A small audio captioner, trained from scratch.
Model: 5.67M parameters, encoder activation gelu, encoder patch size [32, 4], decoder norm layernorm_no_bias.
Training: soap at rate 0.0019, batches of 128.
Data: trained on synthesized solo parts of chorales (CocoChorales), 39062 training examples, 63.6 epochs.
Rows from block 2 of the text decoder, named by matrix and row number. Rows with one number belong to one neuron. Each number is 128 + 24 x the weight over the matrix's rms, rounded and kept within 0 to 255. All counts start at 0. Numbers have three digits each.
# gate: MLP gate (decoder.blocks.2.mlp.gate.weight, 512x192), inputs 96-143
# fc1: MLP up (decoder.blocks.2.mlp.fc1.weight, 512x192), inputs 96-143
# fc2: MLP down (decoder.blocks.2.mlp.fc2.weight, 192x512, transposed), outputs 96-143
gate.361:126111073112173132116123096131139090154133092135132161114140106125135122131114135116124104127101116172117115098126084165117120146128143111129132
gate.362:119115140107140172142114158117143178104117125131128127106108128159131128125111109164116126132153087144123155122106110152158132157107149116146107
gate.363:133130119165127146115119147156108116113134119161132115112113144112114132126124156122129123123119146133113162113119118150116171136113143153186136
gate.364:159163129135155119114156153127145125155086131117148155122125119166150139156088160169111137114129164097131129094089138121113125122093122129135135
gate.365:135096081098101156141100093119095164160138092109145124168094120074120134106118142157141098153118094140079126085112124165142137144146156113111141
gate.366:136103068109169107101195115095125071104151124149172138116146113166141132163125148121135091080151168133062159113138093076150084128149131172115143
gate.367:130149122166117116193096150127133113125131100098113109125079118054146124089137110127112111137159099125155122104103107156127119107166139086118137
gate.368:109147108145151128154117120130145102164125133132091121131146121179113128128133123082129117141098139095064131112103042108141096163100155069135110
gate.369:152117101133153121129112140089175105145107099131103111070144154089165122153087138120137100121124074125099153083115125148172125114157128095089144
gate.370:141138095134131154146135106150108107131122112098122127150113114077118151126137061125100139131140123161116174156163140086131119173113132135123125
gate.371:141165113115095151136139145142139118099164128136075131169141104109135156102156126120130128154096111107144132165118148144155090151129112114097163
gate.372:154178122135128150157104134103122109114136145122166145118135142154103090164079136113109119128111149155102110126097123127160126123129145143157118
gate.373:170141140097121160183144137111141148199083154117106129117143124126132100156141152135211120185130140159104105168162108145090095132112164133105190
gate.374:137120151107151133121121132100116184129123114116118119153122118125172174108092079128123149107114156117101144184138072084123096136158108117155108
gate.375:102134109129144108131148141095142143160149128125110136133132118101155133125142127088135106135111084089101113117107097148120102100105108124156110
gate.376:123110084109138119118091110120109116120108133113108128122143134158143149102144126132186146105104114092113119146126117098137128134109124100121121
gate.377:131110116121110107094078097113120102144122150134126174141164158139084098135142105096150091122120150139146134094136098144169094131135140140101129
gate.378:124161129114141092107129123144130115179111178129147142106101124118154166147153131091135170133140103115122142090132122118121076154124060107133111
gate.379:151167155100122105135117120141172172125116130140116124134119118139157125171101123094130105131153151121117149127123095087136131088163141138107141
gate.380:134131130121140158147176141090112164105099096113147163093132115132118129131139124118117136108110147147086146076114129139152150118140136150159138
gate.381:160122133112166109136146114160134098155110113120106148115146126145120099083159119129087164156105136160135142122096131155099130097135117121119125
gate.382:153137087081106114126104144123092130125131123129137166152141106123098162123127097176163107168128065086114153102091099126161128152059129120132132
gate.383:181108128171087105089104126103129125158117120127151161108091125143107162121168138134134114124123133118122135120130125121156150128164129140160165
gate.384:112117137128139144142161151127131126116113072133079114138156088141143097102149122185116148120139119131141135107150120133126125138077132151090098
gate.385:125123143139169121139103186116098129130145116106108170124113141146133111126129112153125143085120121114102148133138088116108110116116121137142157
gate.386:111167079152115119157082083116178108127091107115124121101124152095090155124097135153157087118131131102128066088094137080133149143164139113102101
gate.387:120114152147167105125141145150175132117117126128146168115110123114134109112136131121130141113137107172150090118143164094146127125103128093092122
gate.388:166088120142176068175163121137119089124107084112097165111137158145123120134113149166183081083167185106110145094111069141137129158127151076096140
gate.389:107126123196122073144148118134129125130117106101142114140169116127066134117123152147128180124113124111125101081139117166175176158172133111127132
gate.390:121144101135117103151125099138184091148144120138130135141131149085112103091134101158095108136121141121106155149138123117120121113117154090115185
gate.391:127115111112132106161179109173158130153179071115078108111194123109159102139098110123118122139150152170128140119165122143112159120138120138128095
gate.392:117152112143111097144143135147105090122124110153110129112133142166134104183117116167163108080122138127115131123154132144119115149123116126137164
gate.393:187125155146121122183138127156090089145101150157135132109117106099135146122120091142150145149147103134138140098086147166154123167145109170145080
gate.394:117147110135143127106077070114145094136147108119160149088141137102094090131098137102148122162105146117117135157141104118182156136096147107134146
gate.395:161131121168134160108137132151124109141155118115086108149124132123161131157066139110135148134097126107136129095101152168183128142150080135128110
gate.396:110107146167140102107161118112097113172126094119073123140085171148122106099122108182121091112178102093130151122106063137094110128140137113141106
gate.397:114139152112133177135121139114160146122160139113171100120137155119111165161131094132127145174164115116155108115117131101194164123133146126096113
gate.398:123129107129159104141176137151129127113142116094133163144172114096124110152120105155102121117147141103137116075165134115118108134120118134137141
gate.399:137154127142110134133146121098137169089107110149033085115113097121111118122103114148129149134131074048145147104098122164104145132113140111088088
fc1.361:138110134126123148147157167177090146115180141112089117107143138127146159131126120118157123113149147154112148141099115097131096117097065159154149
fc1.362:076150087111108141121169136104156149115102149145107153124079119117097150114166123163129105165127143118137153144076103159136121149133137136155112
fc1.363:150129131095131129149166129102136111127159147124103150165135137142121103118133119129135101137113057143108121157136135129100074107107128121155126
fc1.364:101169137156134108097157095102117162079141179162092136139134141116123104060118107143127122143159114178163086147102192120107112119153151112117123
fc1.365:181136114178118139149143135112157142116135106141080101128129173132141132116142114124112109118159079098124107138122151171101131148124154153116121
fc1.366:152122121123154132161110119146199096110182161097052074129106141181079124087134187099133128096131085117122135098153105158090110172184065121092175
fc1.367:156108146102110100131144104115122106133115138150101143157128125117120129139097109135097130127164145166109147119096112104134126093128126079102144
fc1.368:145142135191101113125129121165172161124162173111151154130122150126094111122145160151131125154074183155157143127096115140128128094137149149115092
fc1.369:127120113138131102131128126135089120103111133104194121112147135146104154107158110169117101110118107111134124147095152125177110143099132154128118
fc1.370:141153144131131133177175142103151162133093145128152143107133119099142076119166140140086158137064151120135139145107143120105153114103135125109160
fc1.371:141100111158138085119136145122110083142144127132150106124116097142104169122143098156126136105119102122112141171130147118129123134105171156132123
fc1.372:111158174104143120149140133161101131121112139080113096127114098175136128167156144122103108129152118139120170129140121157127086131110138101114159
fc1.373:121135131167121176088111083121084139179122102122118087154089098121186134146103160122131079112136062108153142102096131120135134130125127128110117
fc1.374:136149112101127124146116124125108143184133143104116127134091101112192152176083100138116084113152135123111165130132102117150120121118089125158096
fc1.375:116112102130127100133141099156129101115104157125159103151138138180136162106154143100062144152090176116132142084137087125117138139155069192103110
fc1.376:124143138134149119132109136129138103108146115147112114126106133117087157109172112107158130124126117123120120126106120129155102108136105115167108
fc1.377:138083159103106110151147147122156106153166171122139130129132130145073107098123130107142119100120127166152166121144093122149132166140084128130131
fc1.378:079127134170128115119113139078109115149128136143134180091146104150116161103125111137097131114108122112121114142112170110121135117139143139108121
fc1.379:195129129164151121168158109124129113156116118137121121155123145122145107144122162151145156116141145128151121109080088132134120104141113136125097
fc1.380:136107111127113105142134106149123121138161103129120110137134129133118152122145112126109101139133131114117116125172120147133148146116101097146147
fc1.381:136115134130137128107134146085103093132079096163097131139106135091111113116179151089120157094114126153112129171167130134105148127131147113092097
fc1.382:127126117141143175075132096114176166113132116145114147127105115124154137150149119119116114089077096137098119137126107107107150149179154113124132
fc1.383:101140119121134116092111124112090119147122165108128089106108139146141139101145129128147150109128097102121102158172095129178134116104129125153150
fc1.384:127078162117122123121081157106140179141107143177127131144139128123126170137130096120159133114162125141125100139141070145116166145112147174117109
fc1.385:157098138098099180082129125108149140116132130147134116121144105129119155173113138113117159145107123152127115155105160145122134114148159098115105
fc1.386:182124150103104152131176118144100135158144148138137120141094108161155095148130141146095182144143117158135189137150132157120119145119117141124138
fc1.387:141117106145133088116135114129096123126125132112138131158101134132126143143182151154152115122117166130092137144104070130096103149080120153137166
fc1.388:116137160133162080155143095159105117130130121141135189128094150093139095147116156119124095114155167121107119079111128136171153141150168113149135
fc1.389:118116092124146133112092110098110131128164139119128125128135145112167140130147127108121100159122117159146109165129146143158130115162115120145146
fc1.390:159164151150124146140112153148136116126111107117119145084164146151148126120105133147113117133143135121104082154147157124113138086150119131120137
fc1.391:159136139144157117134109124119125102123141130130092112102149107128121165157140127114128096132127115145097116118110103128148116100151151129107134
fc1.392:141092135132122078133132130137133132144097121127107114120117128130164097102140108130164102123152115142124162105158116149171118150125143144145104
fc1.393:111162118113114121128120124113139166169118130158138137114094108137130109163107113115106061121123170146192138128192148125133101124092165113115118
fc1.394:140124131108119146157151118136119093150152139104133114140111155124106163127120132142110124158126087182131093161183134109155152131107112092107119
fc1.395:122147147107148106142081143106096131083140134121104158136089145088160137135153130126134095152130133118108145128098119115107099110111096135125158
fc1.396:125136139137178174134158111143118105095120130153151164152146121109180156129128102156136103113100130142123115093072157154130137109128097130133126
fc1.397:166100142104150128145138087131112115129127130168110114150147142106132144170128134103104142136131121111144090066134114126140124125131112176168146
fc1.398:120105145197146082141108121163137123092109140150151144097125115135111110182123099167134071110131112167137120149098115144138123104098127120151191
fc1.399:159091122089138119173106114118155097156142111163187070115183125147161148130105127134175138129150140153135118101118143074141128125119102155155099
fc2.361:176092141099102105155106113161103098145105091073118133119099150138136120115077143152135099091129111138121152128125115165116101101086147138133123
fc2.362:133157132128139101107123138146097130104136121136127137072128117166130115152114155127119114091156133139077129160129109144092153123110109151135155
fc2.363:178159105146104142125128155103160157121116148107141132160153124114117149145133114172144126153130171127107118102126166101098120143152136137141140
fc2.364:143106133104104147131084143154147156137108124151121145140125155128097123176131098094114135141131107143126169107139148130131128115125157150132141
fc2.365:146127135133116137137102124077139139151156175149150127133127165175147164136156166118126133110126156134102117133154122081101111101122115137144114
fc2.366:102106145132128101111136187095093122140158140135140154104183114127098109089128153130041150088088095156110112123144077144109130104125124134145112
fc2.367:117130110111100145167120165102164118145136124162138131126112159140113163131114118137130171102136128142127122080136125131133139109122139134114106
fc2.368:085137092126118147091109129115132104124145114124148135144124118161122073132170158155130147114165151150093134124098148134103120105176116119126087
fc2.369:113073118102133114142126154088125150098138136132149093130157171082146097116092144139125157136113102149131144124100125093135133118121142140130108
fc2.370:141153126147140133156122105129160128101122092132105112158133124127132120163154131078116107173091112121110140159154119123108126132135114130077165
fc2.371:127116116148139121114101115132113179196155120165156094121128114124127162103147151113119110114121140125144140102122116157155101146142130118181101
fc2.372:102147135093131082138123147150081107108108158105094108117120141063164147122135125121073161122112157134128118137147124120112135130111177124119084
fc2.373:129137137109142119119152149131113100155147087099124087135143152147128186187155102075119136179150081124109166108159076090106154153118140124096132
fc2.374:131104101185118109138138145110139072123130127128146153156147105090136148130144137061098113156188155135110108117181107165108133140143113181140129
fc2.375:131122156075096154108146072146162121101103106139129161159158106094150143140137136131151131140160131139104126085120130144150115071136105109113116
fc2.376:082120071121106163168124155112126147122108111136108117173172159112142087111095139111147106105115173111127126132102125111132115121142148130106139
fc2.377:168158087179152134110157156121080163107123096110124099187129124154148147104132107080146138132105095157150140114138130117119103129150161201142161
fc2.378:096125142143119117125111120149124140141164129101105164112129158127119095105096146123134119107134125118139118096106133138160105122102145162115152
fc2.379:131130088106146119070145114142121141118147129166141135136107115111133160127177106125139119079109162145162152081152141120148124109100108087126124
fc2.380:089108159174131118166142095114113163083131129157140106125166141146100128153128127148154145114088121140124109119118137126133161129155142142123164
fc2.381:101141083134107146137121097139155148160101169111097122144148129113132173143169126133126133140100148147141158129175171112140114151133132117094114
fc2.382:167127119141091126175135105135131100141112159091106138160129124124128143067067154135144139148117140117085154131150081132143073102106136121156087
fc2.383:120167156108120110118152156133159088126098120120154153137150181152167120159143159131122138103110119093107132085103123130127157137156128150137124
fc2.384:179136127152149097127133110132138143113128148142137087134151103132125126106125139149137117154165140128127109096137139100140085141096098106130135
fc2.385:113121145104109113181131095150145096168100128156141141089151150111101129101150128134094085163141096146154142120118068159121106148132112120123108
fc2.386:111140124110135145139109120142109167122124114105165173130121108124130130091140112158126144055162094125138171146157132134194184113175145185136126
fc2.387:140154144096136109115121096134173117130123164133122149095125173172109136106147126117098071171126104158101124151122107119167127174135161102181080
fc2.388:133144157127118145121122116097138135171110142157087135140141151106160121149165106104099119090153141134168119141141158121120131105155116157137126
fc2.389:116135136153138102121103097123131106085117104096127121098089125110097108100154138140142150109152164102119164106128107178106120163106105115116104
fc2.390:142114105152112179137091167093093165109134179161120135155120112088131191093124134150151106152137110104126122125131108108105101109133072105127134
fc2.391:125130110144151152109161124124076102159120112115091094092134125123104131087125174110120154135101154176120158112141120103136104135129131154109106
fc2.392:113141174130132161113153117119140107127131132158112180118081092163087106128093155145117142094089128132140144083083108126119117141126108074108126
fc2.393:091138148132107128095120084168109132112119099152163137128146126120135094132174139091125117107135112121184116114165131138121137109136132090151093
fc2.394:160146142087141104100149097154109120172122073101090138127129159132087134153120130091083143135122152152133163106102076126114146186126171103133109
fc2.395:161173137125109131100140131125106092141114146135163156150136155112132124110148124114107118113119144134128119122159155174136161122140140145109133
fc2.396:142121077098111117131118072123131098126101132142103114181101088098136168116158141128110082150135174101138120129069118130126121132132112167121106
fc2.397:119135154135141108173134114149148111127068108180098133141140105162105157150117146091109093127149117132153135125120148119155114129088129065105127
fc2.398:121117114121109113109103103153122148131118115098130111139103118120176106114127127144131075117129136135119143092107094161136132147100110152130138
fc2.399:099124164172165116115089142084128140100117099162086125078118159097082159139124132102095158146159104146142111161119144157135125108113146134149121