{
  "encoder_arch": "vit",
  "input": "log_mel",
  "spec_augment": true,
  "encoder_norm_position": "pre",
  "encoder_mlp_ratio": 3,
  "encoder_bias": "none",
  "encoder_layers": 10,
  "label_smoothing": 0.05,
  "decoder_activation": "swiglu",
  "decoder_layer_scale_init": 1.0,
  "decoder_parallel_block": false,
  "decoder_tie_embeddings": true,
  "beta2": 0.95,
  "beta1": 0.9,
  "weight_decay": 0.09
}
Rows from block 6 of the audio encoder, named by matrix and row number. Rows with one number belong to one attention dimension. Each number is 200 + 40 x the weight over its row's rms, rounded and kept within 0 to 999. All counts start at 0. After the name is the row's rms in percent of the matrix's.
# v: attention value (encoder.blocks.6.attn.v.weight, 128x128), inputs 0-127
# proj: attention output (encoder.blocks.6.attn.proj.weight, 128x128, transposed), outputs 0-127
v.87,122,157,172,222,229,229,151,192,140,166,223,190,167,193,195,151,241,236,218,125,194,188,255,127,200,225,219,179,162,176,205,201,280,273,185,271,158,184,247,184,196,148,200,237,269,221,201,285,259,211,166,207,153,326,280,214,129,217,221,193,221,219,119,172,209,200,193,157,191,185,141,206,232,240,143,179,219,231,227,152,186,134,199,242,219,170,272,166,113,249,239,144,259,214,174,199,276,193,190,187,273,253,189,213,193,171,218,157,223,203,220,176,190,155,211,259,165,140,179,224,239,209,176,147,189,194,190,188,175
v.88,113,154,230,235,203,215,141,224,165,151,77,164,216,239,190,205,156,282,255,218,260,253,156,191,180,194,217,184,193,151,195,177,220,263,207,165,200,211,185,291,202,210,191,182,255,218,161,148,259,270,200,174,175,186,249,240,134,250,147,193,237,215,162,215,238,217,177,252,181,204,201,244,231,201,162,211,254,217,179,163,180,239,200,199,190,126,264,215,220,209,229,164,196,173,220,211,283,167,204,227,109,243,155,211,193,208,199,174,231,257,188,232,176,241,114,207,226,201,129,197,148,172,127,220,230,162,183,114,109
v.89,091,153,209,213,160,243,213,227,199,185,138,229,178,206,138,125,232,146,186,255,231,294,200,192,226,209,177,216,175,214,183,175,253,164,179,234,171,253,217,325,275,183,197,177,214,179,237,217,199,223,193,173,141,181,240,262,109,240,198,207,191,218,225,291,195,105,159,205,192,235,183,132,216,218,114,224,200,115,221,191,172,276,201,150,205,168,177,197,122,202,224,239,170,145,240,169,207,228,205,229,168,234,205,223,228,180,120,230,193,234,211,217,212,226,162,205,202,130,257,245,206,180,155,256,222,206,146,136,177
v.90,083,133,180,166,283,115,209,195,157,225,99,171,239,192,249,216,184,175,169,244,120,219,172,221,233,124,203,147,233,170,183,229,211,214,226,224,178,256,180,243,199,247,199,173,144,197,161,210,246,221,245,222,308,144,212,209,230,144,157,191,163,271,146,266,208,165,217,241,193,199,185,192,251,211,217,207,150,125,269,234,158,176,274,239,171,251,236,291,160,142,204,188,199,269,219,258,176,206,290,215,206,173,202,198,162,202,217,188,165,174,187,202,173,236,178,243,214,175,226,195,210,172,171,191,211,178,149,155,139
v.91,074,156,139,103,118,153,208,137,212,173,239,164,209,187,211,225,190,193,220,164,125,172,213,257,284,232,274,297,213,137,181,235,102,198,238,196,150,153,199,253,134,213,294,194,182,266,172,199,138,223,269,212,255,227,205,175,149,157,252,202,192,251,215,221,192,234,168,149,186,221,232,173,167,153,191,164,211,201,184,244,178,217,273,262,188,199,208,228,224,208,144,223,174,204,206,156,186,209,138,195,176,210,262,216,201,185,215,266,179,179,203,157,253,149,239,193,185,224,224,208,199,236,258,219,218,193,226,279,226
v.92,092,216,202,270,205,232,183,240,120,245,162,251,194,167,227,229,191,82,200,255,224,177,218,214,192,201,168,198,212,193,226,243,198,126,123,206,167,177,219,264,172,175,149,257,191,220,265,248,176,174,204,250,172,207,231,253,121,242,225,189,182,198,192,232,201,189,158,169,213,122,218,167,152,141,175,163,199,175,183,259,217,175,228,231,182,307,123,177,144,215,219,188,188,259,192,145,200,237,106,286,173,180,189,212,187,195,200,196,230,221,207,168,178,198,182,193,206,276,188,240,258,124,256,223,222,155,282,147,196
v.93,104,185,225,248,147,154,205,241,192,201,207,102,277,236,224,232,241,226,248,219,232,123,161,100,117,173,181,159,173,153,233,207,223,211,205,185,212,206,115,243,184,212,187,234,217,204,152,177,129,213,192,186,165,215,199,236,184,245,185,178,210,230,189,248,186,215,179,164,154,236,282,158,189,241,166,136,203,201,153,204,239,218,256,180,226,189,237,261,124,217,222,153,218,223,190,270,164,228,259,242,196,265,167,199,195,196,200,241,247,168,199,136,247,304,160,182,162,268,233,235,191,174,220,261,226,145,243,131,180
v.94,080,191,131,209,134,248,193,187,241,249,334,260,212,235,205,140,227,238,246,192,228,196,212,260,224,199,197,271,183,176,213,204,137,148,121,181,134,252,243,219,185,208,203,214,154,177,214,244,133,123,141,181,159,215,164,178,206,257,160,234,166,170,231,253,217,156,229,243,188,182,178,137,143,204,160,179,246,134,132,169,217,158,244,137,179,118,163,222,238,205,179,214,187,175,177,209,205,207,202,185,250,254,269,210,241,206,193,281,233,209,220,207,246,205,174,120,176,178,249,231,200,202,133,187,235,212,163,220,200
v.95,087,240,225,191,157,200,158,169,224,212,156,190,188,156,259,219,184,153,225,178,174,166,140,148,168,212,134,261,228,237,169,285,166,204,259,162,241,170,203,220,198,198,134,296,113,263,201,143,210,246,231,210,250,163,211,228,224,207,230,160,170,165,161,251,193,150,188,228,210,187,209,207,174,276,238,174,193,177,267,162,195,236,236,155,193,241,154,189,237,202,196,240,244,175,215,156,170,218,241,231,137,232,175,181,254,210,236,225,226,78,129,179,215,204,178,191,274,206,160,211,142,222,129,189,245,229,95,207,181
v.96,106,202,123,149,161,220,147,133,216,217,166,133,281,228,206,213,224,277,176,182,149,247,240,245,255,203,328,214,218,232,193,182,148,307,182,188,187,286,145,183,236,206,197,259,215,224,185,219,168,231,228,181,199,239,200,221,181,184,224,131,116,220,199,273,240,230,168,240,183,243,158,174,246,220,146,145,223,139,195,224,186,246,233,231,146,158,213,164,173,160,212,245,185,213,187,147,191,188,170,258,237,208,211,183,225,216,169,213,211,159,239,125,211,204,232,236,223,170,127,234,139,158,192,201,228,157,204,144,209
v.97,124,192,244,235,190,123,206,159,243,245,296,254,208,237,214,238,159,151,152,227,196,205,148,218,206,276,218,191,199,165,180,147,187,182,138,146,149,178,193,249,212,234,129,224,247,163,249,225,191,179,219,181,164,222,157,189,181,287,228,173,181,304,227,194,195,159,226,178,199,252,191,199,176,189,254,199,214,238,169,194,231,232,188,178,182,231,234,148,165,227,208,216,243,215,183,211,143,179,195,158,251,104,170,188,164,145,256,233,171,130,245,194,288,212,136,217,142,245,192,122,142,241,211,235,223,216,209,288,254
v.98,116,216,265,221,291,153,233,209,261,247,187,229,174,227,221,244,148,112,236,223,216,142,202,253,246,219,189,201,243,179,194,151,179,151,161,133,244,161,177,165,199,148,167,124,175,229,212,269,188,173,230,205,223,162,164,154,191,146,163,230,213,256,207,149,172,229,185,194,174,190,255,227,200,206,238,211,180,152,222,218,268,214,199,203,208,299,157,160,234,164,252,228,266,190,158,184,130,176,221,296,237,174,165,186,206,246,211,243,149,195,212,180,130,159,165,154,137,260,143,129,163,230,217,202,185,244,147,228,231
proj.87,117,206,237,155,220,160,173,248,245,182,148,174,175,203,197,284,185,190,144,241,160,159,178,178,230,202,219,244,162,216,177,195,186,116,177,273,178,152,153,172,229,202,194,220,165,228,191,203,222,150,240,226,344,162,105,178,242,246,166,244,230,137,193,180,135,242,200,182,281,223,196,209,191,229,191,264,175,146,165,188,171,185,203,250,130,222,194,254,219,206,186,221,221,207,179,221,115,200,236,293,182,190,131,216,247,174,272,293,207,214,203,231,194,193,171,198,190,272,198,154,159,211,213,270,238,183,219,224,196
proj.88,111,218,132,160,191,210,141,235,160,205,206,158,225,191,200,252,236,193,214,149,208,191,208,126,245,174,163,216,104,209,185,127,250,166,144,276,234,140,195,151,195,182,192,255,230,176,249,195,205,153,265,168,251,155,133,202,176,168,226,258,245,171,146,163,82,185,163,179,189,201,228,224,146,190,199,203,260,167,203,189,225,188,261,275,134,220,175,181,207,223,225,166,217,260,152,146,129,224,206,204,251,156,139,172,247,174,201,287,178,233,228,207,215,161,253,179,209,252,227,207,215,173,277,252,177,182,211,205,240
proj.89,100,208,203,179,232,191,167,233,155,248,221,133,251,175,240,238,218,263,206,151,217,165,143,140,236,167,220,132,95,237,226,182,212,203,150,217,260,136,221,198,200,221,178,251,223,261,196,128,247,175,248,234,225,205,219,167,119,200,173,242,256,199,168,183,67,222,233,195,219,232,217,264,169,230,182,229,267,169,142,166,226,237,254,239,180,179,216,219,202,235,199,193,203,284,171,180,200,189,229,257,207,143,140,204,255,181,239,206,219,233,193,237,216,134,227,230,187,276,209,197,250,234,274,234,170,213,212,253,246
proj.90,082,214,163,209,191,250,179,191,158,189,221,232,235,222,238,197,207,260,256,156,99,220,219,186,195,157,197,197,144,178,159,127,186,184,154,229,215,254,216,194,184,157,178,286,237,166,263,173,270,174,177,183,179,241,140,165,137,182,204,193,204,175,183,195,110,214,241,147,164,235,260,203,194,214,220,194,183,225,180,115,232,143,240,199,232,150,204,97,248,331,208,192,221,184,169,163,249,158,169,170,190,176,152,239,231,133,223,217,218,173,182,293,222,256,194,190,187,156,199,235,199,202,230,210,197,153,254,253,130
proj.91,082,246,173,206,167,253,178,215,147,216,233,245,215,227,248,231,202,197,218,219,213,278,259,208,181,176,199,233,152,258,210,221,297,211,275,174,235,222,240,232,252,181,98,136,213,188,200,224,240,124,216,187,164,176,205,164,246,209,137,206,248,187,211,175,236,260,301,203,173,229,197,168,264,197,211,188,183,258,215,152,269,142,185,181,166,187,212,127,194,155,125,193,137,194,230,206,217,143,192,133,243,222,184,197,163,188,181,160,196,176,194,230,120,201,212,305,218,104,233,153,179,211,196,182,151,172,171,166,173
proj.92,100,181,237,152,181,226,244,238,229,180,209,166,199,131,237,216,217,246,131,159,181,196,232,136,226,196,179,126,127,240,192,193,244,221,226,176,246,152,209,203,243,178,150,129,212,218,169,234,240,188,163,271,192,240,216,187,204,177,177,182,258,192,237,197,71,216,291,192,209,278,270,203,182,286,181,239,224,154,124,122,200,216,183,165,211,168,239,156,266,190,164,233,102,185,165,194,201,132,202,182,189,229,189,196,212,178,188,159,147,203,214,244,193,112,199,232,165,152,225,156,173,210,180,228,133,194,188,208,251
proj.93,108,232,128,183,207,227,198,200,126,151,201,290,213,148,220,234,201,201,224,146,240,277,177,194,254,191,209,152,184,212,226,152,231,179,178,228,230,192,272,200,232,187,187,225,255,217,272,225,259,191,200,218,248,201,227,217,170,152,252,220,285,238,184,175,137,154,185,154,193,257,224,231,149,245,199,274,237,181,206,155,145,138,233,174,238,209,213,151,257,175,153,192,213,221,133,154,259,241,189,212,197,172,180,164,244,82,205,241,172,206,220,276,236,121,264,165,197,236,150,223,238,216,199,219,169,156,197,270,233
proj.94,084,204,240,140,185,179,188,179,169,185,135,216,175,134,246,206,218,169,172,178,272,211,107,193,202,252,182,140,245,207,253,203,231,234,269,185,294,206,276,170,204,245,199,137,196,196,197,129,221,228,226,249,259,109,314,226,176,248,226,159,273,232,133,154,203,196,203,173,205,187,161,238,188,207,170,180,188,256,248,196,204,224,135,238,167,200,162,243,108,144,216,189,252,205,191,221,254,153,260,200,137,181,250,188,189,173,121,202,143,192,232,155,203,150,230,221,193,189,160,230,165,223,232,184,178,196,193,207,202
proj.95,083,173,170,222,158,205,195,110,183,172,240,220,215,180,228,160,230,177,177,236,234,235,234,224,169,220,254,226,204,129,228,274,232,252,228,180,100,266,187,193,191,277,254,195,194,114,195,228,162,234,186,159,185,188,216,270,193,235,146,192,205,239,220,201,256,154,183,182,167,235,184,190,181,207,211,170,259,219,168,329,242,207,165,226,216,227,208,235,173,186,203,149,193,188,226,184,213,108,194,133,251,188,230,147,178,224,218,75,195,244,245,152,179,222,258,249,177,198,244,172,222,240,193,152,156,176,195,127,146
proj.96,094,146,228,216,258,220,279,182,137,177,194,215,173,189,210,215,160,141,226,166,227,187,194,192,204,170,70,257,123,149,222,152,234,151,161,243,203,107,290,215,175,221,208,209,238,146,229,181,193,155,177,204,228,243,229,211,180,230,190,261,278,178,172,179,117,232,178,169,231,202,223,139,132,156,281,210,190,199,237,154,219,172,184,138,246,170,218,195,225,194,186,176,226,242,193,237,249,204,221,135,146,208,149,202,199,190,244,214,187,225,147,230,251,117,211,155,225,228,219,237,204,235,176,215,163,207,154,291,230
proj.97,108,272,176,165,243,186,200,188,179,185,138,151,175,193,179,126,255,250,205,193,163,196,214,194,161,186,201,191,255,244,162,204,239,249,302,272,223,143,223,182,176,226,196,233,160,192,189,168,204,221,121,199,175,170,201,178,241,153,169,243,231,138,191,235,137,211,216,225,188,166,206,203,268,195,146,189,146,205,204,195,173,181,194,254,233,114,183,232,243,181,187,180,132,174,212,167,269,233,224,245,190,227,298,180,233,238,190,157,268,279,246,141,150,262,207,218,249,205,281,279,271,182,171,206,165,187,225,192,127
proj.98,109,240,155,178,157,178,210,211,196,230,148,201,170,176,182,216,188,221,161,193,147,150,189,116,178,146,220,227,240,124,187,237,205,295,139,254,171,204,183,207,184,208,163,257,181,157,145,152,274,266,209,204,183,233,206,260,183,240,220,154,167,199,162,209,243,190,210,244,195,202,170,204,216,202,108,183,227,241,200,143,113,143,230,213,246,170,217,235,217,210,95,172,167,224,217,141,274,189,186,196,127,204,258,179,178,205,156,201,266,189,252,208,257,268,230,215,267,188,208,241,221,223,254,158,224,112,234,173,143